From a checkpoint of a small sound classifier: arch conformer, 3400 steps.
Rows from block 2, named by matrix and row number. Rows with one number belong to one attention dimension. Each number is 128 + 32 x the weight over its row's rms, rounded and kept within 0 to 255. All counts start at 0. After the name is the row's rms in percent of the matrix's.
# q: attention query, key and value (stacked) (model.blocks.2.attn.qkv.weight, 576x192, the q third), inputs 96-191
# k: attention query, key and value (stacked) (model.blocks.2.attn.qkv.weight, 576x192, the k third), inputs 96-191
q.9 128 [165 107  64 103  76 152 158  70 127 168  61 176 146 109 136 107  84  90  97 178 122 157 109 132 100 156 143 151 136 105 156 133 115  56 152 114 136 134 132 120  86 158 176 181 196 115 112 107 103 115 160 150 157 120 101 196  88 124 147 100 137 120 108 182 123 136 122  77 188 165 161  90 110  87 136 146  98 137 124 171 160 112 103  97 111 125 116 126 117 114 177 159 219 121 105 118]
k.9 122 [153 147 150 100 145 149 104 174 106  91 164 132  73  96 147  99 177 135 149  56 191  95 155 166 127  90 117  85 131 132  77 147 116 167 147 145 131 121 167 146 140  75  96 125  85 161 126 134 138 137  62  87 157 152 168  89 146 106  89 134 118 126 152 123 160 133 115 136 137 117 115  96 129 145 117 136  97 124 140  51  93 151 139 136  79  78 143 142 131 141 129 121 103 122 105 151]
q.10 094 [147 131 171  99  82  95 121  58  99  90  64 140 175 161 219 206 122 115 134 117  75 116  71 115 130 127 138 154 138 181 159  86  96 129 131 150 176 160 115 165 117 115 160 135 161 114 154 118 165  96 168 107 148 108  96 122  86 141 162  69 156 138 171 126 133  84 140 149 138 118 138 150 109 157 151 165  69 131  60 138 180 114  83 185 120 122 109 115 122 146 159  93 146 139 152 174]
k.10 092 [139 149 109 136 172 143 109 202 175 113 157  97  87  54 111 136  67 133 132 101 147 136 183 112 104 111  60 120 131  98 108 107 184  87 125 165 114 144 173 153 140 131 155  91  68 125 105 132 154 117 115  79 148 113  99 107 164  98 145 137 110 115 162  85 160 157  81 100 148 163 144 165 142 149  72 152 150  75  91  90  97  90 127  74 145 176 128 114 124 118 112 138  87  74 157 113]
q.11 112 [103 113 124 118 189  82 125 150 121  62 101 156 132 145 100 135 168 128 119 171 136 131 122  99 169 131 175 147 117 122  29 129 138 145 124 124 138  94 119 145 167 159  92 114 174 191 160 168 178 138 108  89  95 100 128 193  96 184 153  62  74 135 150 168 120 148 192 123  76 103 157 174 107 111 163 181  83 202  65 120 107 169  53 106 104 121 129 139 153 130 134  76  49 144 160 142]
k.11 126 [133 111 110 155 118 189 164  99 133 177 117 173  95  78 119 118 125 106 134 109 145 112 152 132  97 162  25  55 157 137 180 127 121 101 163 115 148 155 136 130 116 103 119 141 113  95  63 102 117 129 175 123 168 133 144  74 118  93 114 127 129 153 191 120 157 161  97 125 174 161 104 119  66  97  85 119 147 104 140 142 143 154 121 140 126  82 118 110  93 120 146 193 240  68 131 145]
q.12 117 [131 159 157 142 160 161 115 115 167 133 170 124 118 154 151 129  78 113 159  92 143 162  84 149 157 122 117 156 120  92 169 143 197 129  64 163 146 170 149 109 161  76 143 167  62 127  81 127 106 110  84 110 125 223 134  97 150 142  83 179 146 117 150 175 139 153  87 180 116 152  60  95 176 115 113 130 140  81 124 128 184  76 159  95 159 114 188  82 145 174  84 170 128  97  86 115]
k.12 109 [119 138 155  93  96  80 144 118 130 109 119  76 162 157 120 136 161 190  99 203 109  92  90 111 129 149 192 178 119 140 103 101 125 158 135  63 116 109 115 135  91 174 146 130 205 100 213 143 126 131 167 166 131  97  62 177 106 164 104  98 148 139 123  95 110 100 169  98 124 123 162 128 150 171 153 166 126 200 112 169  95 153  95 164 116 134 105 134 152  82 170 106  87 176 115 109]
q.13 099 [174 121 137 124 117 172 158 160 109 153 109 112 132  84 202 142 117 147 173  45 119 141 101 165 124 109 119 161 128 127 222 165 120 127 115 130 168 152 112 125 137  69 171  84  92 137 130 125 117 134 120 127 175 143 161 137 104  92 165 149 161 122 226 114 167  90 101 103 135 169  91  98 115 110 115 122  90 124 181  80 124 136 153 236 146  99 112 131 118 172 129 107 187  58 111 156]
k.13 100 [126 140 115 125 157  67 138 132  97 145 137 143 139 155 118 141 185 137 117 171 162 159 146  96 120 107 125 132 151 127 111  83 117  80 162 149 159  72 110 103 136 164 116 118 143 109 198 130 142 121 168 123 103 106 121 176 158 140 128 136 112 107  82 122 117  40 163 118 138  63 178 182 169 171 109 121 141 125  87 186 149 155 104 114  94 144 107 104 194  50  89 126  39 163 117 111]
q.14 111 [174  91 141  53 136  86 131 101 126  78 101 108 142 114  68 132 162 132  84 167 159 156 195  73 102 173 147  75 158 160  62 107  65 115 131  98  68  83 113 131 122 194  97 122 170 150 138 138  69 167 112 125 149  92  60 182  97 132 157  93 132 166  69  97 139 140 149  85 130 136 193 100  86 129 162 166 119 205 140 154 176 136  99 119  69 135 134 165 127  78 135 149 120 138 159 136]
k.14 112 [122 143 105 162 148 181 155 205 175 192 151 176  82 130 162 131 119 106 123  34 102 101 113 179 108 108  91 107 161 156 109 164 186 164 123 168 175 118 134  88 123  63 110 139  77 109  97 113 126 141 137  80 139 134 146 122 142 113 127 121 121 142 139 148 125 123  50 140 123 158  79 163 115  81 104 113 137 117 126  63  65 143 125 113 111 128 139 104 118 201 107 154 163  86 114 126]
q.15 117 [116 151 170 181 113 165 127 157 133 156 139  99 102  78 182 142 118 104 157 106 159 138  87 140  92 110  79 157 169 114 229 165 176 108 103 148 124 161 137 131 112  88 148 126  35  82  80  81 102  98 137 128 138 166 153  34 147  68 103 203 138 156 152 124 119 116  72 144 124 199 100  96 160 136 101 102 157  79 152 136 155  87 207 113 166 138 113 101 142 158 121 148 173 100  65 132]
k.15 119 [117 183 162 104 118  86 100 124 113  62 123  99 138 192 128 124 124 156 145 168  93 171  97 124 166 130 224 164  97 114  73 118 107 183 123  90 154 138  92  88 121 179 124 164 186 149 218 151 139 129 130 167 114 162 119 216 117 197 154 119 143 125 102 100 116  88 199 130 141  62 128 119 140 136 116 149 152 160 142 141  95 147  99 141 124 175 107 137 156 137 153  96  59 169 170 141]
q.16 104 [132 152 123 132 106 151  79 116 142 115 130 111 134 169 223 146  68 136 191 137 137 127  83 120 135 168 135 126 184 107 185 150  79 128  90 161 183 161  83  83  90 137 199 106 125 167 141 140 189 129 122 118 111 155 116  90 163 106 106 106 222  89 141 130 115 133 127 148 143 128 124 122 147 175 125 146 118 130 167  97 163  63 112 198 180 113 166  60 111 106 165 106 156 104 109 121]
k.16 102 [120  98 161 107 181  95 134 145 124  95 125  86 106 139 109 105 111 135 132 112 109 141 124 167 128 100 201 156  54  67 145  75 164  99 112 122 140  97 127 167 167  96 124  80 119 105 150 135 125 118 147  77 137 100  76 179 122  91 137 146  68 134  94 102  67  96 137 111 123 124 136 174 169 151 110 117 149 137  59 169 124 111 140 139 124 139 106 144 167  82  76 120  63 147 150  77]
q.17 120 [118 140 121 170 150 134  91 133 125  92 100 168 144 196 155 136  51 114 135 161  92 144  73 153 164 119  74 129 179 132 147 129 101  96  98 186 167 187  89 112 129 107 215 174 153 136 181 131 184  96 118 125 134 180 130 113 103 135  95  89 163 114 134 142 117 122 173 199 147  87 108 125  95 145 113 147 145 173 131 144 168 104 103 138 183  77 185  79 141 159 137 151 125 133  95 143]
k.17 126 [149 116 155 132 113 114 123  60 148 125 130  96 120  82  47 130 134 147 104 151 133  70 169  85 149 175 155  95  82  81 147  73 138 136 135 109  85  59 184 169 112 156 118  80 135 120  93 164  79 120 119  93 147 101  71 139  87  97 146 188  60 145 132 141 108 150 142  94 102 130 131 156 139  84 172 135  97 159  87 213 132 142 115 138  79 132  83 136 161  54 108 113 128  77 138 103]
q.18 101 [ 69 133 114 151 152 111 136 107 157  92  99 141 143 172 118 157 126  72 123 165 123  95  78  91 205 137 182 152 145 149  89  81 143 154  91 150 205 134  80 160 126 155 114 139 167 116 142 136 146 125 131 140  74 137  47 156 100 146 139  84 132  70 103 173 133 144 156 144 103  92 140 155 102 128 119 116 106 154  80 142 106 116 100 180 183 123 116 104 137 128 127  77  93 151 175 128]
k.18 100 [152 117 121 137 105 146  99  61 158 180 135 132 108  74  85  71 122 155  85 128 127  89 153 105 127 136  37  90 106 139 164 152 119  54 139 102 106 164 181 100 144 134 148 142  93 104  81 126 104  88 132 108 175 128 125  42  75  93  97 119 101 125 156  59 133 159 115  90 132 143  90  96 136  54 130 129 182  59 157 137 152 119 114 105  79 108 151 130 112 129 162 121 184  29  86 145]
q.19 107 [139  74 123 100 149 136 141 106 110 141 133 151 154  90 141 132 146 161  46  93 131 130 167 139 100 152 113 157 140 113 141 165  98 129 142  85  36  83 151 144 119  80 117  75 103 112 126 108  51 109 165 162 133  36 127 128 142  87 110 139 136 200 132 126 129  94 107  89 130 125 132  98 134 139 134 175 149 184 142  98 115 190 167 123 130  87 129 131  79 125 126 128 178  79 114 106]
k.19 107 [121 196 133 175 154 113 134 155 117 146 146 162 137 200 165 118 193 113 185 142 131 121  97 174 140  46 103 156 159 173 130 150 156 163 141 124 191 117  89 127 138 116 125 140 117 146 190 162 202 175  71  93 129 181 173 128 179 172 141 145 127  86 129 166  90 147 140 165 111  94  87 168 115 150  75  86  97 102 153 134 105  79 160 114 164 170 119 101 172 128 101 136 104 177 158 154]
q.20 105 [109  70 101 100 133 101 100  81  98 147 115 105 111 147 103  89 198 121  67 167  99 157 189 110 149  96 153  95 133 155 108  98 147 101 131 101 121 128 115 133 130 180 149 179 157 125 147 115 115 183 130 147 133  87 116 143 116 140 131  65  86 126  57 143  81  88 124 115 144 101 146 179  90 169 118 110 154 200  82 156 160 169 112  92 137 134 119 117 154  62 131 124 111 213 174 177]
k.20 108 [143 161 146 167 129 190 161 126 136 117 149 143 170 109 157 117  63 112 155 100 119 108 143 179 135 154  95 132 155 154 121 152 162 143 140 141 123 180 121 104 177 105 136 105 129 116  93 144 107  62 152 121 155 115 186  57 124 112 120 132 128 124 143  92 186 189  89 171 142 181  93  78 110  85 166 116 139  68 123 112  86  98 139 123 122  62 158 132  97 205 149 137 164  72 133 176]
q.21 106 [125 114  94  74 151  87 151 107 114 108 109 161 128 188  81 100 161 151 122 197 112 138  99 109 143 148 160 146  98 176  69  52 146 114  90  80 145 107 113 151 124 165  90 124 174 173 145 144 154 139 127 128 100 113  37 143  93 206 142 100 114 113  89 203  89 165 193 132 132  59 167 155  70 142 125 117 105 153 130 142 110 113  65 139 142 113  95 127 136  70 120 138  88 206 178 160]
k.21 111 [160  93 124 146 118 206 141 117 128 168 128 148 119  80 157 103  93 124  94  75 113  71 152 101 102 135  91  95 165  91 159 176 119  87 157 142 100 178 171 147 166  99 153 121  72 113  53  99  92 131 109 140 158 122 159  46  99 112 125 136 135 156 167 116 158 168  91 111 126 171  82  92  90  92 135 150 134  77 140 125 115 143 149 157 147 131 115 123 127 141  98 120 189  33 113 102]
q.22 111 [155 149  82 156 132 124 112 121  98 185 114  72 114  69 158 130 113 121 113  81 120 183 152 152  81 120  61 132 141  99 169 157 149  85 145 116  91 123 152 123  77 105 130 123  88  94  74 117  96 118 130 143 161 145 190  90 118  66  65 181 149 113 151 128 114  82  68 108 134 150 109 105 111 184 125  92 138 101 167 114 140 110 215 137  83 165 116  99 118 126 126 187 155  76  41 155]
k.22 113 [ 87 154 199 114  94  79 149 176 127  99 152 142 135 156 111 161 163 154 130 145  95 148  80 163 160 101 238 160  91 129  61  96 107 200 165 133 135 132 122 126 174 182 123 146 201 121 172 149 144 118 102 143  93 126  90 210 156 173 181 134 135 101  76 108 113 109 174 142 102  94 107 152 165 131 113 106  85 137  89 121 104 114 114 121  96 144 137 151 169 144 100  82  65 205 170 103]
q.23 106 [132  70 107 126 150  87 109  72 101  84 146 156 123 177  97  91 147 136 114 172 124 122 129  96 200 155 156 143 161 147  52  60 156 146 109 133 113 106 132 142 104 208 111 134 229 105 146 160 135 147 136 100 101 154  70 181 124 169 144  98 115 110  75 162 113 172 176 153 123  68 148 157 106  95 103 165  63 172 116 117 108 129  80 113 123 122 121 147 154 109 107 133 124 155 206 110]
k.23 107 [165 122 147 187  85 205 132 127 140 163 119 160 101  63 117 113 136 103 127 109 112 100 172 131  81 161  37  73 154 116 134 174 151 117 121 123 110 137 157 128 123  88 159 141  74 129  42 103 114  95 111 102 135 110 150  54  92  94 123 153 114 124 153 120 138 159  92 112 163 191 108 117  77  59 115 123 165 101 155  70 141 151 158 148 146 126 126 107  81 112 112 126 216  41  78 139]
q.24 068 [154 128 160  38 109 101  47 139 114 105  70  69 173 149 105 155 103 116 146  81 182 104  51 114 159 166 117 136 120 116 174 125 150 119 169 119 130 174 133 152 142 162 145 150 151 161 164 119 143 112 168 172 125  88 156 116 126 178 121  93 121 137 107 127 176 122 163 153  86 187 134  89 123 114 106 128  98  97 129 172 200 159  88 101  95  72 159 163 112 103 177 142  93 143 168 122]
k.24 069 [110 186 124 134 119 130 124  80 140  96 146 165 105 127 119 155 143 155  95 144 150 115 116 129 182 110 189 109 147  90  68 106 122  96 195 134 148 105 103 143  77 138  97 138 137 131 182 117 104 141 110  93  70 130  65 102 149 137 113 116 138  67 110 186 145 172 129  86 102  71 162 140 145 141 130  93  70 139 167 135  70 116 102  93 125  78 100 150 124 112 147 200 131 172 148 103]
q.25 061 [130 143 122 151 106 202 170 111 114 144 116 129 141  77 113 169 116 101 148 113 160 100  84  94 197 146 160 206 101 101 176 126 151 151 138 130 100 106  93 157  90 149  94 139 162 111 135 179  71  71 105  98  66 100 110 132 104 150 159 116 141  63  75 157 165 100 136 112 163 143  95  94 116 116  71 146 118 143 128 146 116 110 167 113 144 133  70 118 150 139  77 131 159 126 169 136]
k.25 065 [135 144 103 168 196  65 131 168 119 147 131 144 122  92 148 103 134  86  88 121 117  79 150  91  96 144 163 127 158 135  66 192 111  75 135  87 119  79 166 120 180 101  74  76 137 163  99 136  82 120 110 165 140 157 208 128 191 113 117 121 149 110  92 109 143 162 165  89  94 130 101 160 134 129  79 145 192 156  92 150 106 173 152 148  96 146 126  87 111 105 162 166  72 105 104 172]
q.26 065 [115 139 145 117 129 139  94 117 171 161 110 148  54 179 159 117 141  81 118 125  96 102 148  99 111 134 129 175 122 132 119  97 153  69  54 152 168 134 140 142 173 121 158 149 137  77 164  85 209 152 117 135 120 215 105  92 149 146 154 130 161 149 202 149 186 131 157 139 139  88 118  67 119  93 132 138 143 123 139 111  86  90 180 107 125 172 107  91 152  62  85 145 112 155 152 109]
k.26 065 [199 118 102 126 112 137 144 176 128 152 136  84 174  99 135 124 120 140 125 134 160  79 110 170  69 150 119 102  92 101 119 134 143 190 150 128  86 133 172 113 122 143 131  88  75  89 158 117 114  84 120  79 189 149 141 181  95  69 114 114 110 177  80  79 156 112  92 154  92 133 124  98 126 148 160 108 152 139 123 124 133 151 167 116 114 167  77  88 143 102 165 131 134 103 192  91]
q.27 071 [119 115 174  26  99  45 126  93  86  84  70 144 144 147 161 142 112 141  85 201 111 134 116 168 144 174 131 122 135 161 105  83  97 111 131 126  92 173 133 173 104 206 137 112 158 144 140  81  98  74 161 170 123  91 121 138 151 191 146 145 106 156 110  78 128 166 150 134 137 124 167  81 123 159 185 160 135 153 121 128 142 106  95 149 126 103 128 110  76 114 214 169 127 122 132 128]
k.27 076 [112 152 123 128 127 157 110  85 123  69 137 100 139 149 167 127  84 187 108 120 152 139 140 101 194 131 181 157 136 170 128 143 129 132 131 151 150 128  82 147  70 109 122  84 138  94 136 168 173 119 155  99  94 103 136 140 174 157 143 103 126 117 167 165 176  88 183 105 139  96 164 134  84  65  77  79  87 152 100 142  77 173  77 176 156 150  90 155 152  86 157 163 134 150 102  88]
q.28 066 [138 126 107 179  85  96 180 125 140 167 137 124 149 102 109 109 113 150 163  70 131 107 195 161  98  49 159 152 144 138 140 136 179 190 164 140  86 105 179 153 132 102 136  77 140 153 127 149 103 174 167  54  85 118 161 147 114 101 185 164  97 172 136 103 128 137 104 121  93 162 119  92 146 115 108  50 124 146 137 184 149 164 145  91 147  75 149 145 127 141 118 148 106 168 158 131]
k.28 061 [198 155 140 168 106 194 116 117 161 101  80  95  60 111 109  79 102 124 115 137  76 124 132 192 108 143 163 108 132 132 112  87  97 166 125 123 160 100 191 150  79 136 155 120  72 120 175 107 116 114  52 150 181 130 154  78 151 148 138  98 132 142 173 137 170 178 175 129  85 114 175 131  61  97 142 154 128 142  81 119  76  95 144 151 145  96 106 150 105 107 100 140 156 152 133 123]
q.29 083 [114 125 153  94 139 147 138 127 140  84 108 109 105 134 146 146 112 158 171 109 157 167  96 105 106 165 118 142 209 141 154  65  84  76 127 181 121 147  81 152 107  97 177 149 121 161 131 179 117 130 101 159 164 129 138 152 116 140 149 121 129 155  92 171 153 139 183 152  86 114 129  86 101 197 109 128 150 122 101 111 151  24  60 157 187 123 100 106  77 148 150 162 123  94 152 116]
k.29 080 [189 109 153  53  87  90 121  86  88  81  86  80  60  77  82 100  63 124 151 103 130  97 103 128  70 139 105  79 127 138  96 140 133 165 139 127 103  72 131 106  81 186  74 138  95 148 110 121  87  91 119 171 160  86 124 206 111 116 134  86 123 178 163  80 130 112 109 128 110 127  88 120  99  96 147 144  95 150 151 122 166 133 127 120 131 124 149  87  87 129 153  79 108 143 129  97]
q.30 085 [160 173 106 126 126 192 205 104 150 160  58 140  96  72  88 180 123 147 162 112 152 143 161 164 129 127  98 149 130 152  89 147 121 133 151 154  98 130 104 103 178 134  96 118 113 130  97  81 119 136 147 111 169  81 123 144 145 155 173 129 135  89 108 142 122 100 102 181 157 163 132  84 133  77 139 157 101  95 136  74 109 145 152 110 120 139 128 158 102 159 179 139 108  94 119  99]
k.30 070 [177 121 179  99 111  53 103 142 117 130 148 100 164 115 152  95 182 139  95 143 128 133 133 143 166 159 161  92  75  88 137  73 154 172 126  43 118 143 116  67 115 183  81  82 137 178 118 173 102  88 105 138 138  88 132 151 136 153  41 116 123 185 111 128 107 107 140 125 168 147 138 162 173 115 166 169 155 104 169  86 130 110 149 115 102 135 190 132 135 113 151 125 132 129 105 148]
q.31 117 [ 76 168 121 227 157 175 113  98  99 190 149 173 146 115 126 122 138 133 105 108 103  95 179 169 178 170 128 110 114 121 161 114 128 101 119 123 140 143 101 137 120  91 168  80 107  84 125 130 136 180 156 142  66  75 127 121 179  96 164 130 163  89 112 106 117 166 112 106 134  58 173 168 133 156 101 100 153  97 107 147 142 113 218 161 182 125 112 103 184  91 128 166 112 101 116 130]
k.31 120 [194  91 111 134 116  90 115  95 154 140  89 104  89 111 127 153  81  96 140  68 138  96 148 139 106 153  67  92 127 110 121  89 119  92 153 140 109 141 182 109  65 112  93 141 129  74 128 115 120 125  91  90 171 126 145 105 118  45 138  91 120 182 182 117 159 148 127 121 159  63 152 145  73 144 154 150 145  79 123 123 162  54 146 136 155 110 125 107  88 108 136 141 185 115  99 130]
q.32 102 [ 96 185  98 166 162 154 187 110 147 151 119 170  84 147 124 102 177 105 110  88  69 133 166 153 101  80 128 171 157 105  80 120 119 163  70 159 148 177 123 102 145 106 153  85 139 103 123 123 141  85 115 139 130 146 155 124 148 115  74 152  88 107 154  86 129  86 125  81 103 148 151 192 141 191 130 137 164 145 150 134  37 116 146 136 161 213  95 140 111 154  77  78 126 135 144 115]
k.32 089 [108 146 148 110  98  82 152 172 158 154 152 180 150 156 117 112 161 177 106 109  99 138  81 111 127  98 116 120 173 101 101 148 159 181 144 142 115 106  77 131 140 103 152 117  91 163 133 137 160 122 129 125 104 172  68 166 109 119 160 139 147 102 122 139 114 159 131 143 155 177  63 134 161 142  92 159 117  99 129 149 107  94 114 138 125 139 113 145 129 122 120 150 148 148 118 118]
q.33 100 [126  93 148 118 121 142  71 162 131 131 189 112 121 126 122 119 145 132 124 148 185 157 119 120 147 103  80  79 118 164  73 164 129 134 106 135 132 103 114 115 174 151  79 191 112 195 157 157 175 188  84 145 113 160  55 110 133  99  95 122  69 134  92 181 116 151 107 192  82 101 156 120 152 129 156 138 175 107 160  92 125 128 151  68  96 147 133 116 110  65 127 147 124 165  55 124]
k.33 101 [109 161  90 132 109 148 215  29 116 144 122 144 215 157 117 152 138 119  66 133  67 149  69 101 190 143 141 196 171 118 155 109 117 143 121  91 128 126 135 126 103 127 138 125 160  81 160 110 153 115 173 196 120 135 151 201 110 138 145 122 161 145 119 175 129 116 126 127 125 124  88 110  99  92 170 144  91 161 105 139 135 108 112  98 157 126 112 190  93 126 139 149 165 150 128  93]
q.34 093 [116 148 151 150  91 100 155  66 156 176  94 126 126 160 135 104 161  67 108 193 101 118 138 146 126 159 139 115  88 117 130  78 151  94  64 128 119 128 118  81 160 179 209 143 185  62  93  84 108 160 174 155 135 127  88 135  90 131 170 131 145 138  84 153  95 136  71 116 154  97 167 142 104 112 150 117 123 128  98 199 196 108 127 128 144 143  61 120 157  73 171  73 146 132 105  70]
k.34 089 [143  89  74  94 114 133  78 130 121 112 113 136  98  94 169  87 110 170 165  89 172 104 123 145  94 103 151 125 170 152 148 181 159 111 139 139 135 100 176 137 125 117 134 110 112 164 109 134 134 112  97 104 153 120 160 102 147  95  84  98  94 149 159  94 172 183 119 155 156 179  81 140 186  81 139 121 127 122 147  60  64 124 143 123 128  92 171 129 116 167 137 128 130  86 127 149]
q.35 113 [ 83 185 149 130 152 153 144 131 130 167 107 114 158 125 142 123 124  84 203 120 118 166  68 109  95 132 126 186 107 109 123 145 156  84  82 149 138 112  77 130 158 105 183 165 116 150 101 151 121  83  97 121 113 117 124 114 144 124 138 122 137 123 127 197  94  86  98 139 124 134 147 121 119 156 110 120 127 122  86 143 135  32 173 142 183 211 148 112 126 194 150 107 160 139 107 109]
k.35 091 [131 158 191 113 166  67 149 123 142 102 146 148 102 133  75  91  79 137  81 146  59  80 134 128  74 131 161  89 152 134  80  98 109 163 166  99  82 170 179 106 122 164  89  84 123  87 151 166 118 156 144  98 144 122 109 142 119 160 151 130 102 136 122  95 174 106 200 149  72  77 117 137 175  89 154 122 133 161  77  99  54  97 131 112 134 146 103 129 169 126 137 124  71 105 160 150]
q.36 124 [174 151 175 147 136 152 133 143 139 163 164 130 105  84  66 112 171 140  85  77 125 110 171 118  84 105 129 122  83 128 118 155 171 136 179 110  56 101 142 126 149 131  75 103  53  86  72  93  82 117 124 129 173  80 152 101 133 115  98 212 108 139 124  86 140 100 128 100 113 138 100 129 132 128 127 106 178 125 173 143 122 198 176 112  67 125 121 145 140  93 114 155 117 110 102 138]
k.36 128 [106 163  96 132 143 136 148 169  95  91 148 116 182 213 169 123 142 142 136 168 120 176  59 161 182 141 170 173 169 172 103 127 121 161 155 180 164 156  87 107 104 169 147 169 141 142 172 156 157 148 121 167  86 180 143 123 134 179 146  89 178  81  94 121 154 145 138 160 136 130 120 129 149 158 127 119  96 143 162 112 137  80 108 114 161 149 149 131  83 191 171 123 150 158 168 166]
q.37 115 [116 157 158 110 108 151 128 155 170  48 130 172 151 203 108 150 111 129 155 133 141  87 125 113 176 126 174 117 138 192  87  97 109 172 129 131 165 170 130 138 175 154 149 125 184 156 162 157 192 164  92  60 128 191  77 150 120 186 164  74 101 114 184 120 159 141 185 173 127  67 143 115 153  93 161 118 119 127 100 133 122 120 103 134 126  94 149 167 171 142  95  66  64 161 156 115]
k.37 115 [137  51 104 115 134 131  98  69 102 168 110  88 104  78 139  81 125 129 135 104 136 134 184  83 128 180  73 104 115 132 138 173  99  31 135 125 109  71 151 135  87  96 106 129  91  91 110 112  70 126 112 123 176  98 118  99  72  97 112 130 147 124 123 137 108 131 107 135 163 176 135 127  89 146 123 179 152 149 166 144 163 178 126 140 116 134 158 101  79  76 186 163 193 100  84 134]
q.38 108 [128 139 165 175 129 161 118 132 117 186 124 147 143  89 187  96 139 131 117  98 174 136 135 141  97  92 113 159  98 111 178 228 140 120 111 108  91 165 139  85 148  76 126 130  71 168  78  85 122  59  84 174 148 105 191  56 147 139 120 144 177 133 128  95 111 105  55 125 170 184 142 149 148 125  89 121 171  82 132  88 150 102 193  81 139 137 147  97  96 172 104  88 172 106 107 134]
k.38 101 [160 166 116  80 119  58 101 163 115  37 131 108 135 181 120 177  70 112 106 161  84 137 136 119 158 134 179 161 135 108 147  84 129 161 170 143 149 105 124 132  99 149 152 101 152 118 236 175 145 159 141 139 145 126  77 156 149 186 156 117 110 126 111 156 185  72 164 109 130  75 152 147 147 178 144 152  94 158 114 128 123  88 111 118  89 110 136 131 138 117 109 153  93 172 213 138]
q.39 113 [156 105 132 157 123 171 126 151  87 180 139 124 140  50 118 140 141 120  97  66 148 127 148 155  67 127  94 124  90  87 159 156 126 140 122 126  66 121 178 137 113  74  95 109  83 115  85 104  77  62 124 170 151  81 199  99 114  72 112 146 116 166 136  97 130  82  83  87 136 169 108 150 138 131 127 125 148 142 164  77  77 151 168 151 117 146 108 149  82 145 139 118 199  96  95 156]
k.39 118 [ 96 164 145 110 137 100 118 152 117 114 145 119 146 169 165 162 160 146 192 172 138 163  79 138 162 106 142 138 154 148 139 123 164 135 160 139 167 143 115 121 135 130 153 135 152 128 225 171 169 151 100  99 130 146 143 156 146 154 146  85 109 117  82 136 154  92 188 173 137  74 128 159 110 157 104 121  92 116 112 135 120  57 125 123 141 162 107 102 150 138  87 139  58 197 172 113]
q.40 123 [136 112 135 145 112 111 144 151 123 198 139 137  87  84  96 108 198 151  89 108 115 113 199 132  57  94 106 138 111 110 146 196 125 156 152 101  61  86 165 150 134 105  81 103  93 129 119 118  95 139 139 176 139  98 172 101 151 105 143 194  69 120 139 120 151  77 102  67 102 171  96 155 141 104  98 122 150 154 130  97 117 195 137  72  79 147 111 105 110 122 106 155 144 126 140 148]
k.40 126 [ 90 142 123 140 134 142 135 124  94  80 122 148 178 212 177 134 124 141 154 135 170 124 109 157 152 142 125 151 178 158  95 129 156 179 129 134 159 194 113  96 130 167 168 203 166 124 153 125 134 121 118 154  91 174 158 111 139 173 121  97 186  76 131 109 146 180 179 189 125  84 143 120 120 163 153 124  92  98 141 111 116  94 104 103 161 108 142 141 124 175 119 122 147 168 122 178]
q.41 125 [101 175 130 144 127 164 137 181 167 155 128 137  84 136 160 120 113 140 161  50 149 128 127 141  97  85 127 170 121 104 151 158 192 188 133 155 141 161 161 107 137  94 127 117  49 108  65 120 134  93 117 119 136 177 195 108 163 134 128 176 101 114 171 121 166 110  77 142 144 172  68 138 143  87  93  99 121  52 125 122  89 134 170  83 140 179 118 102 113 220  99 149 139  93 119 107]
k.41 126 [119 145 149 109  96  96 132 116  79  64 111  85 142 195 110 159 156 176 149 186 126 168 131  99 161 154 151 160 161 126  79 127  80 118 163  92 117 131 116 118 118 209 123 175 176 138 233 116 106 126 131 170 100 163 117 141 124 127 138  77 159 112 102 128 136  85 188 157 127  96 172 119 162 198 161 140 148 138 154 126 149 120 129 149 117 159 151 168 168  98 183 147 101 205 122 151]
q.42 092 [119 105 148  84  83  87 138  94 112 209 162 162  94 100  91 132 176 165 133 144  86 150 148 107 149 102 173  70  98 146 131 147 184 147 110  85 111 148 106 166 104 165 101 122 118 137 121  85  99 155  68 149 123 139  92  92 174 120 127 162  95  93  79 134  92  91 134 119 142 105 176 188 156 137  84  91 152 148 110 166 150 121 136  62 147 218 135  84 101  75 106 130 103 118 161 145]
k.42 094 [170 162  82 107 126 179 163 147  89  89 174 116 163 173 145  88  72 149  87 123 104 133 122 151 101 192 133 156 144 147  80 142 153 154 153 166  89 183 116  72 133 168 149 121 138 127 126  96 146 118 138 168 129 175 168  78 123 146 107 134 187 149 128  99 184 180 127 192 111 158 125  58 122  84 177 126 131  73 134  88 100 142 109 153 161 105 154 176 118 187 151 148 187 149 136 164]
q.43 095 [125 126  89 116 174  99 107 122  82 132  99 125 123 164  95  91 168 134 106 177 122 184  89 127 153 114 133  83  83 161 105  75  95  69 134 152 126 104  89 129 118 173  93 191 116 188 172 139 166 193  67 136 149 127 174  95 117 125 117  96 129  72  86 123  67 133 196 125  95 128 156 188 117 156 129 149 142 127 123 143 144 152 137  77 143 175 181  69 119 113 157 158  47 193 147 167]
k.43 099 [121 154 162  88 121 178 215 114 141  99 158 130 141 100 137 149  51  94 107 128  95  72 174 120 120 232 146  82 164 137 108 156 131 187 180 118  78 114 175 151 165 125 146  93 134  78  81 111 110 138 170 140 101 108 145 120 125 121 131 117 165 160 136 153 153 128  95 115  97 127 105 106  49  94 146 144 113  72  94 150  95 130 115 113 101  80 129 185  99 125 108 145 221 122  67 115]
q.44 110 [106  93 127 114 146 108 148 134 138  63 109 167  97 145  76 125 178 153 135 163 120  92 154 137 149 111 165 126  96 175  83  70 180 140 156 153 175 119 139 112 170 133  81 126 205 164 165 158 139 148 125  99  93 159 104 168 128 229 195  52  95  97 140 171 121 129 145 120  86  99 145 152 139  84 151 121  87 137 100 113  94 130  58 135 151 138 119 162 143 145 116  85  47 190 189 142]
k.44 108 [117  85  76 136 137 197 103  52  91 191 102 153 157 101 143 116 108 108 138  88 133 102 141 121 136 199  72  94 173 110 180 147 100  76 160 108 110 163 164 168 122 119 143 159 117 114  59 106  92 116 137 168 124 113 132  49 110  94 108 146 151 142 160 137 157 123  94 109 162 183 152  93  54 116 117 137 155 113 140 117 152 144  91 161 110 105 139 102 101  95 162 129 209  42 117 141]